Weights of a small sound classifier.
Model: 19.7M parameters, activation gelu, num experts 16, layers 12.
Data: trained on synthesized solo parts of chorales (CocoChorales), 104.7 epochs.
Rows from expert 15 of block 9, named by matrix and row number. Rows with one number belong to one neuron. Each number is 128 + 32 x the weight over the matrix's rms, rounded and kept within 0 to 255. All counts start at 0. Numbers have three digits each.
# up: expert up (model.blocks.9.mlp.up, 16x96x384), inputs 154-230
# down: expert down (model.blocks.9.mlp.down, 16x384x96, transposed), outputs 154-230
up.6:178143163140113103128221100099142094140129087076105143161072078133141062127106108094163115150139142143070134106098116103122124139144100096136123137136147113133149138117127115115121125169113123099144135129153092161103120083103105144
down.6:129118122134105152096113163139093103112107133142094133111118177119116181169099122132120145131115099110135108153151124136138134141113143135127113107128148136151128121108155120090116140062154112143091111120112152106142113118171141098
up.7:186115132138120133142131136141096172110136122143158129142151114144125125095122116144145097121106142129126108083137123109120140119116132139178106158132149107162090097092093168141100136142181131138145142112097089120124140132125129123
down.7:125146153131133161119121112147082089130112157132108115119144125147155116174114148114130122119091126144137105125158122125114129168100108125126131112125137130118127120175076131129118151146081117153155104122170137128114112142166121143
up.8:106153069161154060120133119119071087107160110072130087126203170148131092179148151142070162166195120154109172156086144101073101070188185080078177094144101158128123123105129137155101129148148217158172086133073112050149123157097172193
down.8:141142127084092154158137109152182169138096127183173137114125103105180141118136143120107099041119110083125123143200130192150190145116156107171090127073122102120097147148086101142095088109160160090144157136162144121141146200107112095
up.9:166120115075131116095137119117135145148101198078128142158133134084034115147136124136111101139167138124128109099081130129076106152128149137129111165190175154143090121128088163169095108129255156138136096149057126097189202128079144114
down.9:143131146152098120131118127108062141078136091183109136109078132179166128147082144140139169110019105130160121141201063035144151166107034125143164104090139178108151169131177131133126153154072109123199089066176134154049082102165091128
up.10:117118139119056130160148130180102163086089092120118135115117082122080173172129151113115081122159097145147114168095142115108107177159084121151096079095101123100084199145089162100101077139198132144151113128131071079123144135133084112
down.10:119148125101078157115105123143134114100139174123140124092130176108094135122135109099125176082174116138115187132146122159077141128119132147125119123119080139140091121107096171138141158104085151154208178132114151080111100187154164138
up.11:222119110125123157053081111146114158155172146172113143237108062163160142169161189121140114122149107124162109149139089123093108147128098157146047073173163168168106113110089139124114156123172080111114092122126120077127140125088095151
down.11:133104150152116118095113154096155083129106069178119170168139138122115092187165105069205125114071145209187102120118109213145161098136084120167127137133163119106198128138180106146151138139126098156150166148163128155102128108150054049
up.12:161117144138124117120112120116127146131114161117116116122125080098116164128120095144125126142138136150125117124136142124125169098115115143132123080149137124134121119142111089147114110104123115121132099133153134132147149129135148121
down.12:122109154139158128129097106146100144096106073128148136140116167130118093152121162121151162070100108125125160101137158116116142132130112161148110141146101142134163118143106135116130084146136152121120152128117150076159101080085137145
up.13:096100155140137142199058091138091131167122072192079103000120154112148145107105244123122192149136153116104181109143171076165103076113138121063129093091132196127178066128158044133073080086059173089171084109141140140124105119150164173
down.13:119144169198180125149147177124125140139179085134149151106107196163130110165097112169123194118128120150113120147131115108109094152069156078092097153126081115081137123110078109173146081188150124074164106202110158181177070083109138111
up.14:209106141150166078126047135135141211125206139110161049101111098091060065127138123191124177109095223119172109131146113073139117062141146189138186114163158124185166153108170102038105101166255113119047107101162156093135070119000139165
down.14:086126099130132089147067161130158154153200128086149134038117109043104089141159082233135199123076165136068108141091148062137154055102123152104112150107123085209140128132160128104111111178245126043089134118127151124172111122110134143
up.15:167133126125153119112130138126139110104137117128135177139080098205142166136136125161127173101114117129187117161122091049131141156118111140126127124163095121140160144120109150160097160173070093129136153170117147136113124131108119124
down.15:149103126199086129138146108099164133087198041152137086105146114094155132123107093141118163123107149134127166120167129109180158131194114161176192125090124128120164090155179106163110116128065117129156129111135115089099115083141140133
up.16:062149114150153146104122123034099132232189167143081084094149101077172096177092115148161178093184176124152056219162153119136129120143156105112189137122055055121158083110211058203164116111069142110174104088141116150166072070071105165
down.16:126148077151142150143180140115173116146140188130147131143143109084091131178121116203083013152176107104104128144090171139123100196107086079135130156143114143199099152130116152150056156150141161092108122128088095159132171167195158099
up.17:123156126151083109173118075157150080141134128152199131164085054171150153122099136106141081156159095129129154161148109191119125150096051054154143114074125104108140162129107168167111104160103065114131130140175095098094177126153114144
down.17:064197117115128155096106186138126111134110157108134160143082175095125156119168101142113197146136104164139163145133134090100131125150142143161134136125107123128128119125123208120163178112096140165156149124139117119133106139151093107
up.18:145168110122098090122093114126163090064081077108195218154180151105182165102200188185115033174109097123204140056115141094170120149141080139201129148086185173120079121108107159127196192030137186118160099114048118133102128057188139131
down.18:128116188184146130117193108141136078170073125131118098165144124171171113199189139041126138204137081147060173153032174149142116089115191098063084118071161133125124100155083089117121123116124076101127162120179107091173149152175154092
up.19:163067123145110109130103097141121131146148114091120082131149089085137134097098122137163123137137128130147112143115129121145150169188141131134134127124143149130139111094156066193197134061101123134124142122157147143127032118100120137
down.19:128146088114096169087080109156100197151153163158150114098112126119107104158174145151118119087131157071083148102148145111066153118107133144105129089175123068098146113107149156117089073157143173130115151142117143126099131118084133123
up.20:127195079090129133146115176152161091166148135129129123094124103165110142139184138158124146151143150143135099087099186076112143116100107148188195154051113155169107098134127177149073129171071173107188082110083156165209120111148102129
down.20:115080089123125110137212161150148147120101175140139130143102129145159138113113097085095140146143077090040099114148115255150080136138151031140084109102170164112111176128133170109220045105181159134068210118083107097153147170154154119
up.21:085138093185140060133151145114117205097083065172189134185078134131203069108106105099115088151109126116151235157142117166144139115122100101207159122065144014109090159111143147114196108142070130135112242094157167093152149176122105163
down.21:119112135032099177149158142107179158163102160149087139095126111173061107164090124120140158142056096125072070091089150163098114107111125079091078141154163179139175148139111167164129053083118181137196070199105077156132158085138170156
up.22:076176114065088052126157181148131115083128083117116149143082166138145140157099105161103214144080165131108177176126111194133156124164157138128110145095162133167143165128087137166152140104143110093099135140110183103159106099209149147
down.22:105130090137081147076166147219158170130202173137129097068176070047065118159120125124139063077154089073182107144110176161133101094113153141122155089152119180109116109150152127103096042059137119128158130138162113147138140126129169129
up.23:110132099126067090111149143134091107139105134086126140142104097135166098155177131093119132133091164137119098109138113116123161180134110179164103097128148122138061151143160138152155138078182173115131086186134145160116136101117130126
down.23:121219188101091161118187095087081123160079114092139124191064138143143105107129132132131205091103116194105106115048144073122102082090141126166132142138095130116113119192116134099127143119200142166151105135170132102121155124135079145
up.24:127154152096111108132132177147136158106121110153135122139135099123126139132149134134120164131152124151116092119119155145107145124138137146167132095107126146148104129139121131165121132094134135133113085126144140137143144099108091106
down.24:125114117156173130105145075139153092099143138093166123133152147145111122160107127100158102137132130169099101113110130161168121105109113115142105163157139155154106129126091118135161142104126133122138160090114123133145147131140161168
up.25:166135081113168185120174142147213119148126158213182119119096098113078129163090101167177128079147125113135181197150061198167172098171167128135212118177131071171211112119101220215151130134174131114048137174115120061144201032106123103
down.25:096110120139103142152103109118044172169108090142124154155106140119114132143159138095113176152129152186094134075152078088087128104110139144110049167096135154101135061132133088114121169121102080118113075069113176184086134146171094113
up.26:099139118132127105172106120122150132117128131132159129139108120123134140125126137133131137123133114138128147136122104153124124110141100096120138134112142109118132145110119127153137153151169122105115113126141120103089137155124121151
down.26:119128161116114134094151159136133157137129151122137143105123134091124145100136098120136153119171115158127131148128129130140125120151144151144098139138112110131107116093127152133130119105135123155136122154104114134145153134120118093
up.27:173099093112128127128047144169118127133196168142083091166097098121125140129135114082109108172163140131138121113139131059124135148138119175085134108104131101149111112105110068121098120111163207136117114136152094112076052107158127157
down.27:093130069067045110098126114112169132108178120152122123084126066120143140101114131114147129176169181127118126163128143064062169117139125191081141119092125130161177143162153140147150128148138171123120157113104118092126097087130135177
up.28:117127115123122148127120119114110075108137163123116147139138129159167142139127165130125109119129125147153128133138132126149135165119131146125099098140137126123119133132121132125133130137104146135129114148151107118102120143161146092
down.28:100119127125124151130130125130131123139152139113158116097166124098092118128150095138097159109110124102099119105123111095101118105173145153131152102149106119164140101144127111122128107162169149118124121096152115134130130117116133140
up.29:167105128103110126160102127209115146095125125141149136113085106101116171127176171069113158210128137137092136072062170123078109136148165172139127087074163133149129108088119117102091074127173158075182128108077105087038185127154097103
down.29:139110151104126134134125134117133154097031143109176113109158083164112126116106082095167131019121145131155102186115066175169119135112111144110098177143134122138122118138123117146185183113092113156169136104117118125136121142171114137
up.30:067165103103140101154087108095124114107131153125149174135113124114166159119125121130140132127120107107156140134130123132118126111147158134115080104103156143100114145119120112127162119126132115126114125151110148096124136118173131120
down.30:119112126118141157135110152200156141109131149148118102074155139139078097127110138126137163069159101124109178124101134141121114115148130160112118125179131151146133106142095116146151076135120124146156184146121110133174147142097155155
up.31:110118109166183121160128118066081067145086121169124137078081149155195102139114175068141146118133140151099112151152158154163143096175135103167129130120118050163143110134211111145130113170129106134083155098163153105086151145129141137
down.31:114095171125127179095197128166156139052131124143065112161161130120091135069069153234147139110086167150093122146119150143104167188171117213091108180148165125166191179102094075103155129127118115147165113137098121114142068094145159174
up.32:113136142119082028165087215087092095146156081169072126169051146102189080148110128116116180121122100134090174170179135198153169148176096130127157168041166093174185112127166128102121113096067087083055145134153131134157076076210158160
down.32:115102124065148166083161116138123105149178134108108134122152092121079142123099099126158100165158162141114106100122120106121106143104148143105117137142127168147130127138180129146141108142160152140149091124097074150122135111075126158
up.33:145079142142117145129132093112163140131098143137160126161064124077145127107111128093153112133131135118155085152169146122102114109071112110124103130081131119095142156107172082092107130115129126098144137130175155127130058131060125151
down.33:162108168121120137112150154135090151172106144099113118085083113132098098160160104141136116145094135114093178086090143147110140138116135080157158124093120133121098132179104182134163120130161147141163068186113105139094105108127094130
up.34:130128152137126096108155087121143109162136101098122106136089090108128117132105097115130165148154145154089136113115157145120147100130115136129161114110129144153123103122140133113146119114152127125145117118122119147142131103115116141
down.34:098157121135110124114151149146111123140105193181145145109131143130123149138133174142130116134133103136119110122161134122150129137121152104129131136134124144138137123108114106105126105135137133126107122125146138145118140154177112113
up.35:146132147124128140166130109114111133153129125136135149137129169144118154140115171134137150142092153115137127122105118157132106141088134118145121160102111126131108130142125125132148107106131146135115092105145133156130103142167119125
down.35:124168124132137143131168154142131109116103167089116106155151149145116122148159114120116117162131123107140138146105142093117142140132127096102132100158111151128141134132099139098112144117123135130133142127124118118108112148129127138
up.36:166116131051133106124098131147137157108092139122124168177147131135129142122131123155116075147142162113135112108100134162131117151119139143098050146142165115153078155113083145149181130067214125133050135153096108104154200153116140092
down.36:117089188165094124084109134124121140142156108068114101122121094181151103163120097098156153044077097167170113098116154092128110131123096145113145107112112162153094124141111165102157132107051114123255090145136158158145078112159107147
up.37:119155110123132091103132132111134124126122122118091103157100096136170107164149102142124164114126122154128137122142146123143164110140090125116135072134133111153111133171131127161123134120147170119139111128170123097120156141118143161
down.37:106115162122174131109138133102145135081153137120138143120173142138114156111128160110157120135132139146115092140139144134138136141141113153133145132133146120144130113119085131100115121131119126132113142098089102106137160149134122096
up.38:074109073093109186190171123103121006165077148188099147157158195139171203134156149088092139100155130189145174106109088092145105138091138177226154221086110141091181071103117170255152139054053171188133137107106103126103099119255175054
down.38:145133127141249044166068181121142217149249136006162115062134130030019035161093103178127146109117175092109016072164126127083094040204139150053143065177135122255195155184207092046115103251159109090014176071134149067153088143000125223
up.39:157098156166126149089142159136100197121096129184102099076168160122067057115144117173155163099105105115153116080199100166129113130085143125151150169176122152070130132158150104112151110150210172186150164170158052115122166156090100115
down.39:170119100133129164122035087141117133157128133115130087121154107146118090156182125072122118072097171110127168061137105104093168084136098143070087150185121153128166077165090087050096115200086169215208114091175089152048180171120150083
up.40:213104141110111153097099098150191119086101155120124126128133110152116157125169098123123137113117103127129087094102104096094136162095162122165087073145142185133069144088090137143096118109188114107138095141112122106119172162135123066
down.40:085116151132106132108097115172119070094132113120162136109151124111181095173150132097113116153129126147163157101144169154142187135103099139152104124100122102121130113158082093142127103151093103151167145098186182115170129115139148143
up.41:172122119097115091121137153116113090146148150129130124103101103128135125148121099132105097123136124130141121121140112128126135148122137156127116099142136110134115131146134140140114148143166116085144116149172162136147132126093126140
down.41:107174136135119181119122130126137127089098137090162127147134154158129118101089156125159181067117135116128117118115086112114141131149128122161139140138100151151114094118135120110141121113132149147106136137128113158136144137162112123
up.42:069180154142119075148000104143123040112111094086127170186165120118206163099079152141136176039127111088158144132097131176095119098091110119138060132104108114117105138138103080112167135121113147124220136116108178102131061078230104182
down.42:135172107103120072118207131077187184143129174100075123129108099083087201148124095149142083191126136113108090178097155166147116131163141107143227148106125116148111156150165177133078063115171096080141127185128105066161180083159144135
up.43:128106118136103117151109153109118109114139081114146128153094091200156135135111111158118200065108141146160126159156082067125120144157099140144135123092105100164153137125129135123136169151015122125138145134151116132098113131137112144
down.43:161099180165107166160141142069121119124206057126138096080133121101121108155132068108132170108075141126145152179154117072162124113179105152184187125114095157117146101172122116141093144132073128125213126144122112085061120105170141117
up.44:132134097043119088127168158127172160134078101148088122168147108123112139124133107106112134126130169125115096107145135230098137125110105140134137094061147120119137159141100096103123127100135114111067090118109170135166184095085090102
down.44:172077122133116141116149110115142065122145118094117170091116106158116155170101115178139096132149077149123101120060162100181113150099117147136109140132172153183139131127144130158170130147107113127195146099093101142148080126142184165
up.45:087141129119116122143140173102144131099129086163199091144106123121175109154135104140136147115131139166097149142158183142126121176183104139123091108085090126184123115110154103193120123082096194126099166167118128107137068101158084105
down.45:130118114109112146107118126140114178116110146145154114116139102089116111132154126096113088073153120127091103101132103187139108155138148099109127101177104140108148118159133126072144124153174147135109144107145075120166115117156126074
up.46:092165101108116112125137153120140110104155124119146161149098120128165125127091140125118120136113130136112146126146106154129119141132119094158103131129135165135131127140114111116151143134142096084130102123102135142107142131185131126
down.46:109119145095154138109121122120163112076142094126106101087122166128097122076122118119120149107154126094148121150091126116110123115169153153114124122161098170128112111133128100161116126130112161130092179142143119125170134139119144094
up.47:136103167156091126153120122139112103135106103109057119107141157133163162134139135129107042111116123144147096127105149094128085183138155172093158147180136162105139119154132100119141153126172143150206119133128145116114109139167150113
down.47:137151119166167141113099116103154136106130123144159144138173112173118078101134151139144192085149129135161142153110122153119146121120115110106128102149156159086127141124091148152095085133120148116081136165119179152163152120096126143
up.48:192125131108127128098154108061135134178140175121133118153079064118145083149098107143137106134141132153103122081108115109101142162091105146151127110142139111139148161162147167128121137110187101125155086153160109132112170105099123108
down.48:106078162175154154148175150155104130079111114124115135088176183148108119118090118123124149121106121134126100148111118169152093137154198131196114105117114143100111110119129111123108092129152151124111094141128126138130160141139111106
up.49:196101160100156105137183094163072157073165091158111085137145110141092077086076076065156138140097171130090109086147107153090177072175132179174129109173191134131136098103102105171130103143127069111105138141122059123122161062034104118
down.49:140164098079129155108152091097170110082116110104125148180056175166211121157076196102133142111099115146141101072212112047129180123080123177086064220178127065161108108151125125129130235149113140144072161138113139124136159116111167158
up.50:159135147176177175133117127130125089096091092104102200049221214099102129123197186049122070115146089134175106087123141067131090127043127159086102083150109187082113130167146061103122140137121199203192110114134076108121091182160133120
down.50:177162174145137090143167135094134127088108128163153047189090074066158056186108108136091127121145199139081195171137129153124123126174144134149127113116081070104121138155067149135096122196155142075110146148131165083147165091091085144
up.51:119109136096133116147147110120137123121120126112097143130121128124111132119165132118111124120135110101159120130112120145112131142116125137144100141116115152112131136117123115124128141128144109103132127153125127099113127138135117112
down.51:120099104150125132138131125144172124129148130116155116131150140117110125120149111149120150093158109125128165131101101124135097119143087124166135122143115129101120094142120120133127108129137127143117176130118152118103144145124137120
up.52:138123121109103105100255162097110186118083105157202094159079141141115119190101078081152114129119111166101198089152088169086123089145136055154114151140125161133099115158166120115121140097161152178143192131098105080138140114065132111
down.52:105131079121147147154109175187141096113194145132076149086137116114166191099139120104073194107152126123163097124135140086123203120099136156110158178116129063115172126110146098151095128124139143102132118104139144152181102148144148121
up.53:173128141124110124120097094133152163120102127111134129167124083151159149121116128125098120147107118126122115147124123112116133151120104150104090119156172146144088132128099181125160139125174111140126110117092137099153155179075134103
down.53:121110126127110149144099107109151119149124146147112137092120123140123115121174122106141113098131121147137126121098136142138107164108110097156128131102133124075117106124129126114116096149110168102151146143173122145125104107138133139
up.54:167138154096149114163170118136070169096131107150171134128090133113137139135141112152116054072089129134183182198097137147125078111182094137147100125115132131103156149147168156101135174094166124080113183191159130030131137113073130125
down.54:144135175183195150128061107176177173079095105135179129074164108156174078140138170157114206082176083117203179118049178185136124144133101096056074109142134115025145144117101151099146049180078059172164153136138128059174161176047121144
up.55:131116097119143121133116138145129151128133179115132149139152124132136153130164129133109111120121130113141119127122136131141124156102139141123130143162114127118135142132128123137121115129156140128128144091117140132123136137116126113
down.55:140102130138074155113114110137122096129156108135125104118153119092104120118145107141143136105119136152119144133135097104122138137155127127134150092155139115123139130148101123106137092142101149153158113110130108123126141149120138117
up.56:201100124118104130130119155140161151105148136152147136126148145122139109089134112129145085130137129132124120110147114117108143152112142162157094144154130100168104135086104176098143158159179100131132165109096107105124129126092103125
down.56:123105112122110118116141127121082085110128155130127132117121141137126122172129127114106073109116150154108118109157125099102107149130112153119135102149093114162141091170110120131115121154090142175128083117157133140114136116175160121
up.57:132152116152113133175138125134132159153114116109188159154108133108119173111124152124123115072123095163172141139167111131158108192164081110174155136105135083084105162110150086135165128178158111147109114142110137115102152147095094096
down.57:116111134082053159129066119156126110165128085111092080112092122090122121105138110078118077087115150099064118141085124165077194105141112226086109127100162138131085118126108132123155117129111125179160131107121098116100138173144106104
up.58:116146122108111135085143148147141167065093116117161145158239152135102113151183102138157104111086070098136108118091124158117088121105120116162168134178103144122123085134136157063157159132146159117174160128099099114125155124132076115
down.58:135160112168113149131122112144131076146129136111092120109096118101181155142136109087064107131144218150073142118146096125141118156137105086138153117097153147139106127184097149145141140149050117136122115156157093115075151197153090143
up.59:151133137134172109113192099129126169096176144088143159143087118182098124161103137121135113124165143131095105098103149118145142153181148159127170093101168126181119108131082140125132162129110066144100147152160124119130192125040144145
down.59:135147115125165088087139112121109202135122113083118102125081158164076185167125110200173051122140164170117085146140090120145112203160137093064186172111129167125103104190075132164142120145070073131101123124167110130200211160122137104
up.60:121109085104108068158154114116140113145166129139136121128084125128157134109132114105145084170153144131161115142082134121106099128157135094162150133093122098115119152158132109207070111179106112146136122129161139134150146135156105193
down.60:122106091074107144112101155143141139083095173127142131111114137157103181117094127087157182137125080110082145122177108167144135105131149217098098129140119114154136107066167166108180142104117176131132173099051114125176106140147163088
up.61:139137130086162086103108131092137115114103148097111153135100081132108129133098122148116127142168118140166156096118127106127127139124107148096141122164138115105129142129153148138136126135133119125142118130123117152132148123141147140
down.61:095127119149141123142126128107153159117150121138125117119108155130118122126104157136139115084119088104102110121126089113125130092152160118147151116133088156143123100145131113115100110139104125094098154138105133099153121080131160092
up.62:126134143130139152121129125110114159117126134109136111113139126121131132155146147148123115114117147151152115118156138130142170146133123150080110117113149108152094167121173109112109153137112133161153126138151133137129138155116145128
down.62:126122128151143139134106120157139113096149138122121103135178145115109131135151097127138116088137146119123117125101102117120059144153127135147136107123094118116105120156114124118131110142111150150105106123122112118107132123138095125
up.63:179162139178145147112143087090139091076139107129129173122128129210086066145149103130129161100105128178151085109149081092047090150127125163210100105162101155103093175120029154143112146193127135126193143189112117057159154091088088122
down.63:078081162144114089152156138137141113164116068144139091093113072119164149132142143140110125120125137143094145134117187175121200077171137091110099096062144117141148092119119144154095132091115140144167110130130189129169134092131168136
up.64:156129152131156121152134120120107139137120033099185140100142144114146140106159153081106121162106158164098086095111141135099110139115157145116098150092108127154106180108108095129177124184133147128117131071189129206143108115106052116
down.64:165121081148113133097132117123116096126133199090151129125118106168101147127117147147104094146120150132107184092110131135119123136106124125091080103148108141119078100114117134120087128102114138152125106170102121145070167156124159104
up.65:046184111198104165068085182246149225135107025124184255132076131184139055186163109117150102091085106093101030124102110164107110123107151164153158171117141106179123148172102190185222129189083088114113134131111167132195153100218085113
down.65:170065120036139065167134120077108021082151124147134037026224146079180163126105207056079079203173131153147146061115179103096171074102106066196000044153162149082142111082154046127061074123150229166181138063141079085142132088067205104
up.66:122137119110092111118156122134145135119174128143128116147128142141104112144133109180121143134135131140105130154112127102114138156128130118102141136139106130141134091115137138156106110127147130095119127129116139129141106081114122108
down.66:102138116123135142098116148131134140115139138149117163122105152079181123107135134102111110135167101124151109123152145101140145119136097133124143118130119106139134142139119129098114137143140145142116118094174117139112139166191108134
up.67:183128130161120127084119132160152157101076154131131127174126120112078136135125112171128130111099128123152104107088124142094111111073127103140101139164123123161104162148133127135146123113167135160168144138105131151130129140111111140
down.67:141149163123135122112128106122157147104167127176123114100185123132166080144151139150143123106081140131091125094082121139155163155136077099122118091129139170089110099162090130088136101114123120115153089165110129118160140127128127132
up.68:081175149106091117148167084129129156054067073162155125157148106147167173098094203075111174175087150174102162120090138115091090132064180099199116101049154196069083167147089110181148104080136200095107116175119057104175180054195133103
down.68:031109113101134042136113176150142116098108102051144096068180180080084047199162063163123245133103068086106143121064135094144123074151156161175135050147112113196144091168142149092173161153149157086105181172115129088223083140158087061
up.69:123111185095114135130195119093142196157132099102104091142102092147118119111085107118194139121130149139129084149118115151121148132128119096144143145085139117091130140150118086144165086124153157120178076098165130133185164112106088116
down.69:169120086143127135087135101104105128146146138109140098145121117101103160156135121146126137117157129130127174134096111126124147154108148114118150121140102138151113121092119132126093145119162133146131105171116124132124131137140181112
up.70:142136134094172130149098131110137161124100136146122176120095095127131172113154105111095057108141151141172082134130116129130129163097133171085163106130131140120122155106145161149155162147163108114157169151131111145133150133169116155
down.70:103139115165112121136136157135125153159109134137130080162148145128125130167155148149101146143166198099100145159106162185122128117173106123121133129119090122136142142121112110095127121104104147109099113098121138099099149138099157145
up.71:027092063110168094107117186137114177044120100140166107199241179158120083119160095155129139094096095071144179169171067173153143141165133175068122084195130144151133104140137091122141114114127100146053188113098114102145122200127130151
down.71:109138167051127164103080089113159191067194080194106083209183136105105149080146077054144115078189176156123160133186076065089094188192092202186163170151116079142143126160097180141122176137117152118045161086115087076207188146025146094
up.72:129129122103153090105181127132092172137187122103128138132079119160132150141078131106114118171167145113131098107129154135126160140128123127119143149095189129174122126137083160129121187159127077134109126122151146121134186145095157147
down.72:166163092126148098112158102116132177142158161074099144138105134161082160159116135176149119125139116149111138156129120173147127173168146106065147138111136116119104112173116148177136134134105096128072132146198149147168195160129140133
up.73:132152134078086097152064036176120168122122078173164199163084083153172128140102160081095120182144108062108117143163137129121135151115114108213107136117151112134104159128108162108148127101062110132125098132166137150080210127183138142
down.73:121127220179107159147172168129144094167050129125113146162137081157152086175131115145136201139092062180131159121064148064129077070108195092095082099099118192096137083133142117171111105091173078131129108155102080122173128087132144161
up.74:102157140146111115176248155203115074184125026168181093056002157056091127193104132169150217212000181145033154045028142093098131078207198119144111155021108176144191033132129169136165068092188163127180184098147115065131130124196114097
down.74:084115057099136145104000128255095180000066229176090156113200182147109158119201089154102006015234075107229090248255131224158122224112141218168125149167114124131000238110127066168093250157036117145116092165211187211141086174172115177
up.75:114140145123172138151088116108132140119089122157123166136121130128178153136128113113087107118110154141141124128086122115131114109054150129125122155145152125137106112135128141149139146170167140123149138169131126113112110125153099121
down.75:139132113134107137130141142143139142111154110143155120127139141142099093117137117147122154136143130107145153162131116162135156113155108142146135101116133141134120159174098107105127083131153111137119170132102123107158157128109112131
up.76:222112101055137062085255132028080128112175168105082016132173115153132150133115121091150068165227179169097146100139111160136160119144152017112129104163089142063142130116121037122106036075224173085234101024124114130220186106082120129
down.76:183122161071111098131158107066169098104118154133162055124180101094120202099061123123080091146134137153199098080146169110109160150075094109180067136140128169077060094086087078136118140051188255173228093108091068068090114171122215138
up.77:214096129083106127093129141189146206106088178143153127103133163150126182148191129124124126127070125083152073103091132078087158144080174212138095184188113148126139133077088154128083125176175121169126169115123167133149172190057133109
down.77:157130112137087125147062105111108094093155095173142098175135084076148075121133124118117071113092159155103103117166124156105121122159096129186137136125162113083132126139104148115117148136095167152167095113166132162065139121116132138
up.78:157112137147123111145124100143164132111159112131117109146074074110132169122107134139128107121136089094114139152135130161136132103121098093134164117124148133114168127143115112153096143129130116117124160122157101147136163152145165127
down.78:110141118121131158125108127131107113126104152099155163165108142129135108109143110148159165153127138155145119103093128061143129141128161119148144138104093119143104078082121172128153145118133109171114112124134123128139108118127102143
up.79:037120140169136163093110137121173131171159177178127174104098113097117134150152108205120056078133111138119124178136186113181105124163157137086223122161131113132192151136183123129146111139080114118132176127142164138141137106171173155
down.79:115204101132130155141130143094151145148074165170101052190128127115060106130199114136196205188131153092149174112175101164129231142128160105147230186084118139089134104117125112090059138096168147148063158091083061108144191144118158113
up.80:067164097055104101126126121152138097099087172141127124127165123107054119154128118155165166074133109143185152151098126129114052120098157116166146067124151196128087155186128127098183109070156123113156119178109122099149043106103178156
down.80:115132128122090156111166108125112120119145099174149081123111175099167119183145122111059137125111139105087153185129181133193190064131171146127156123153087053109121113096139143137137114125134148130074154142114155058166190167113140128
up.81:141122129083137103063106096113164151120122106068103106126118109148104100141123105139139086104151124104132121148139127132174121158124137107113120133161143102111103089147128114103102145126125092139098117101152129148116117135117100119
down.81:131106087099107163131161147107113114163131141131100147118122111135103114136119147129126097125139128101133118143124125128131107155111143143124157158141130127170137141073110138099114162081104154116117088149109117151116134102137133130
up.82:099163147128101145176103114132126086105110077157152130135102131132166128128101134112132158109086125144100131130152129126133119110125122103185110114121139147126109128122100128142140101102153164098141149157139123086100109118164135114
down.82:084147160141149120099112152136134121123107142104109148100158158098128098155152138134102173131168140136133103106063133124130112119143138118079082112102125134160096153149133181140160133095147134158138130142143127134173141124171092121
up.83:164107087068114144123118127155132132101095208123134156132113153109061143139174161136147134174132137121130095123127074171092153150110151158097082107131150185109083090092059198115107120114246099146128090151073129148199168143139139108
down.83:108179160143093122088052125098063145136176088156136170121057148116187151155092115122114141112108112137196135151148119074097095147137036117156201111107075097117102159192117154141125158135039100111165090076158156122035108139142086123
up.84:136137107098113105074154131166108243042126156118141102121128182174038084195099077143155093121120124134147138086146114163120100140122161149123128156174088172140161114124143176095120113106086189105151170094004105132142140096134115118
down.84:072146077134111114155113104138139042161157101154099177107153133053149159135163156098083103248176101090118077162141149132139146129129090090180175185092150087140165120098153137151132147169109088155072162086116117123089136137197100132
up.85:205142118096153092128203103067122144086147156135149082112144111094082130153124104098146150158184161157135139150145128191108152133137154036156113116128111118078158132106166058150131060102202158095143094104110107112202171083068149140
down.85:197098142077119114135157129063146102158144177137159092161103131101119154157091151147080079128122111163162105123155137102138127114078083083122095158145125132103072107119127118122129117089175161162219122106120086100068079145135175113
up.86:110129138168174129105189123039104029162113182094131187019140139130122153091121154137152102018170072146139113105080166208156095104106079099128133127162176137135146104216148137161169171160090112178255117151162100116126161123136105124
down.86:095130104103119134086120138104143129142189104135097146111065158132127095161136138126087190156198171126160156159108149073119163118206117173062102168210142028138146112099088144126055167189106070046102150114159173098108134125161172113
up.87:097114105100115106170100100140147139160137166163182157147185134119114136105125154084134074175128119124142188160117060160100076144139127093143152135129121149089131120141177154141122137161137103106133150145085094132136113126174121139
down.87:118134162113142145093121135128116129126150106093084141120114182154136107120100062120115147128127106081105117146144098039130113091148108130103139160135104126150110124145168158135128201132111134119070168099126151108127105121089096127
up.88:173106144157129144092104126221156190120109108120125113033062081076003130046100131092069077111153132123188155060121189238149138181156077139210152116120208163104103211114096114032054076179247132084143117176132144162104093175082143120
down.88:135162142149116155107146116053119097193094182112149168141063069192163145162154098142172194062102138139061100098076115183135145132132111101103123131101156114115179150215144177105194109145177065161161091125159118125104191131200088145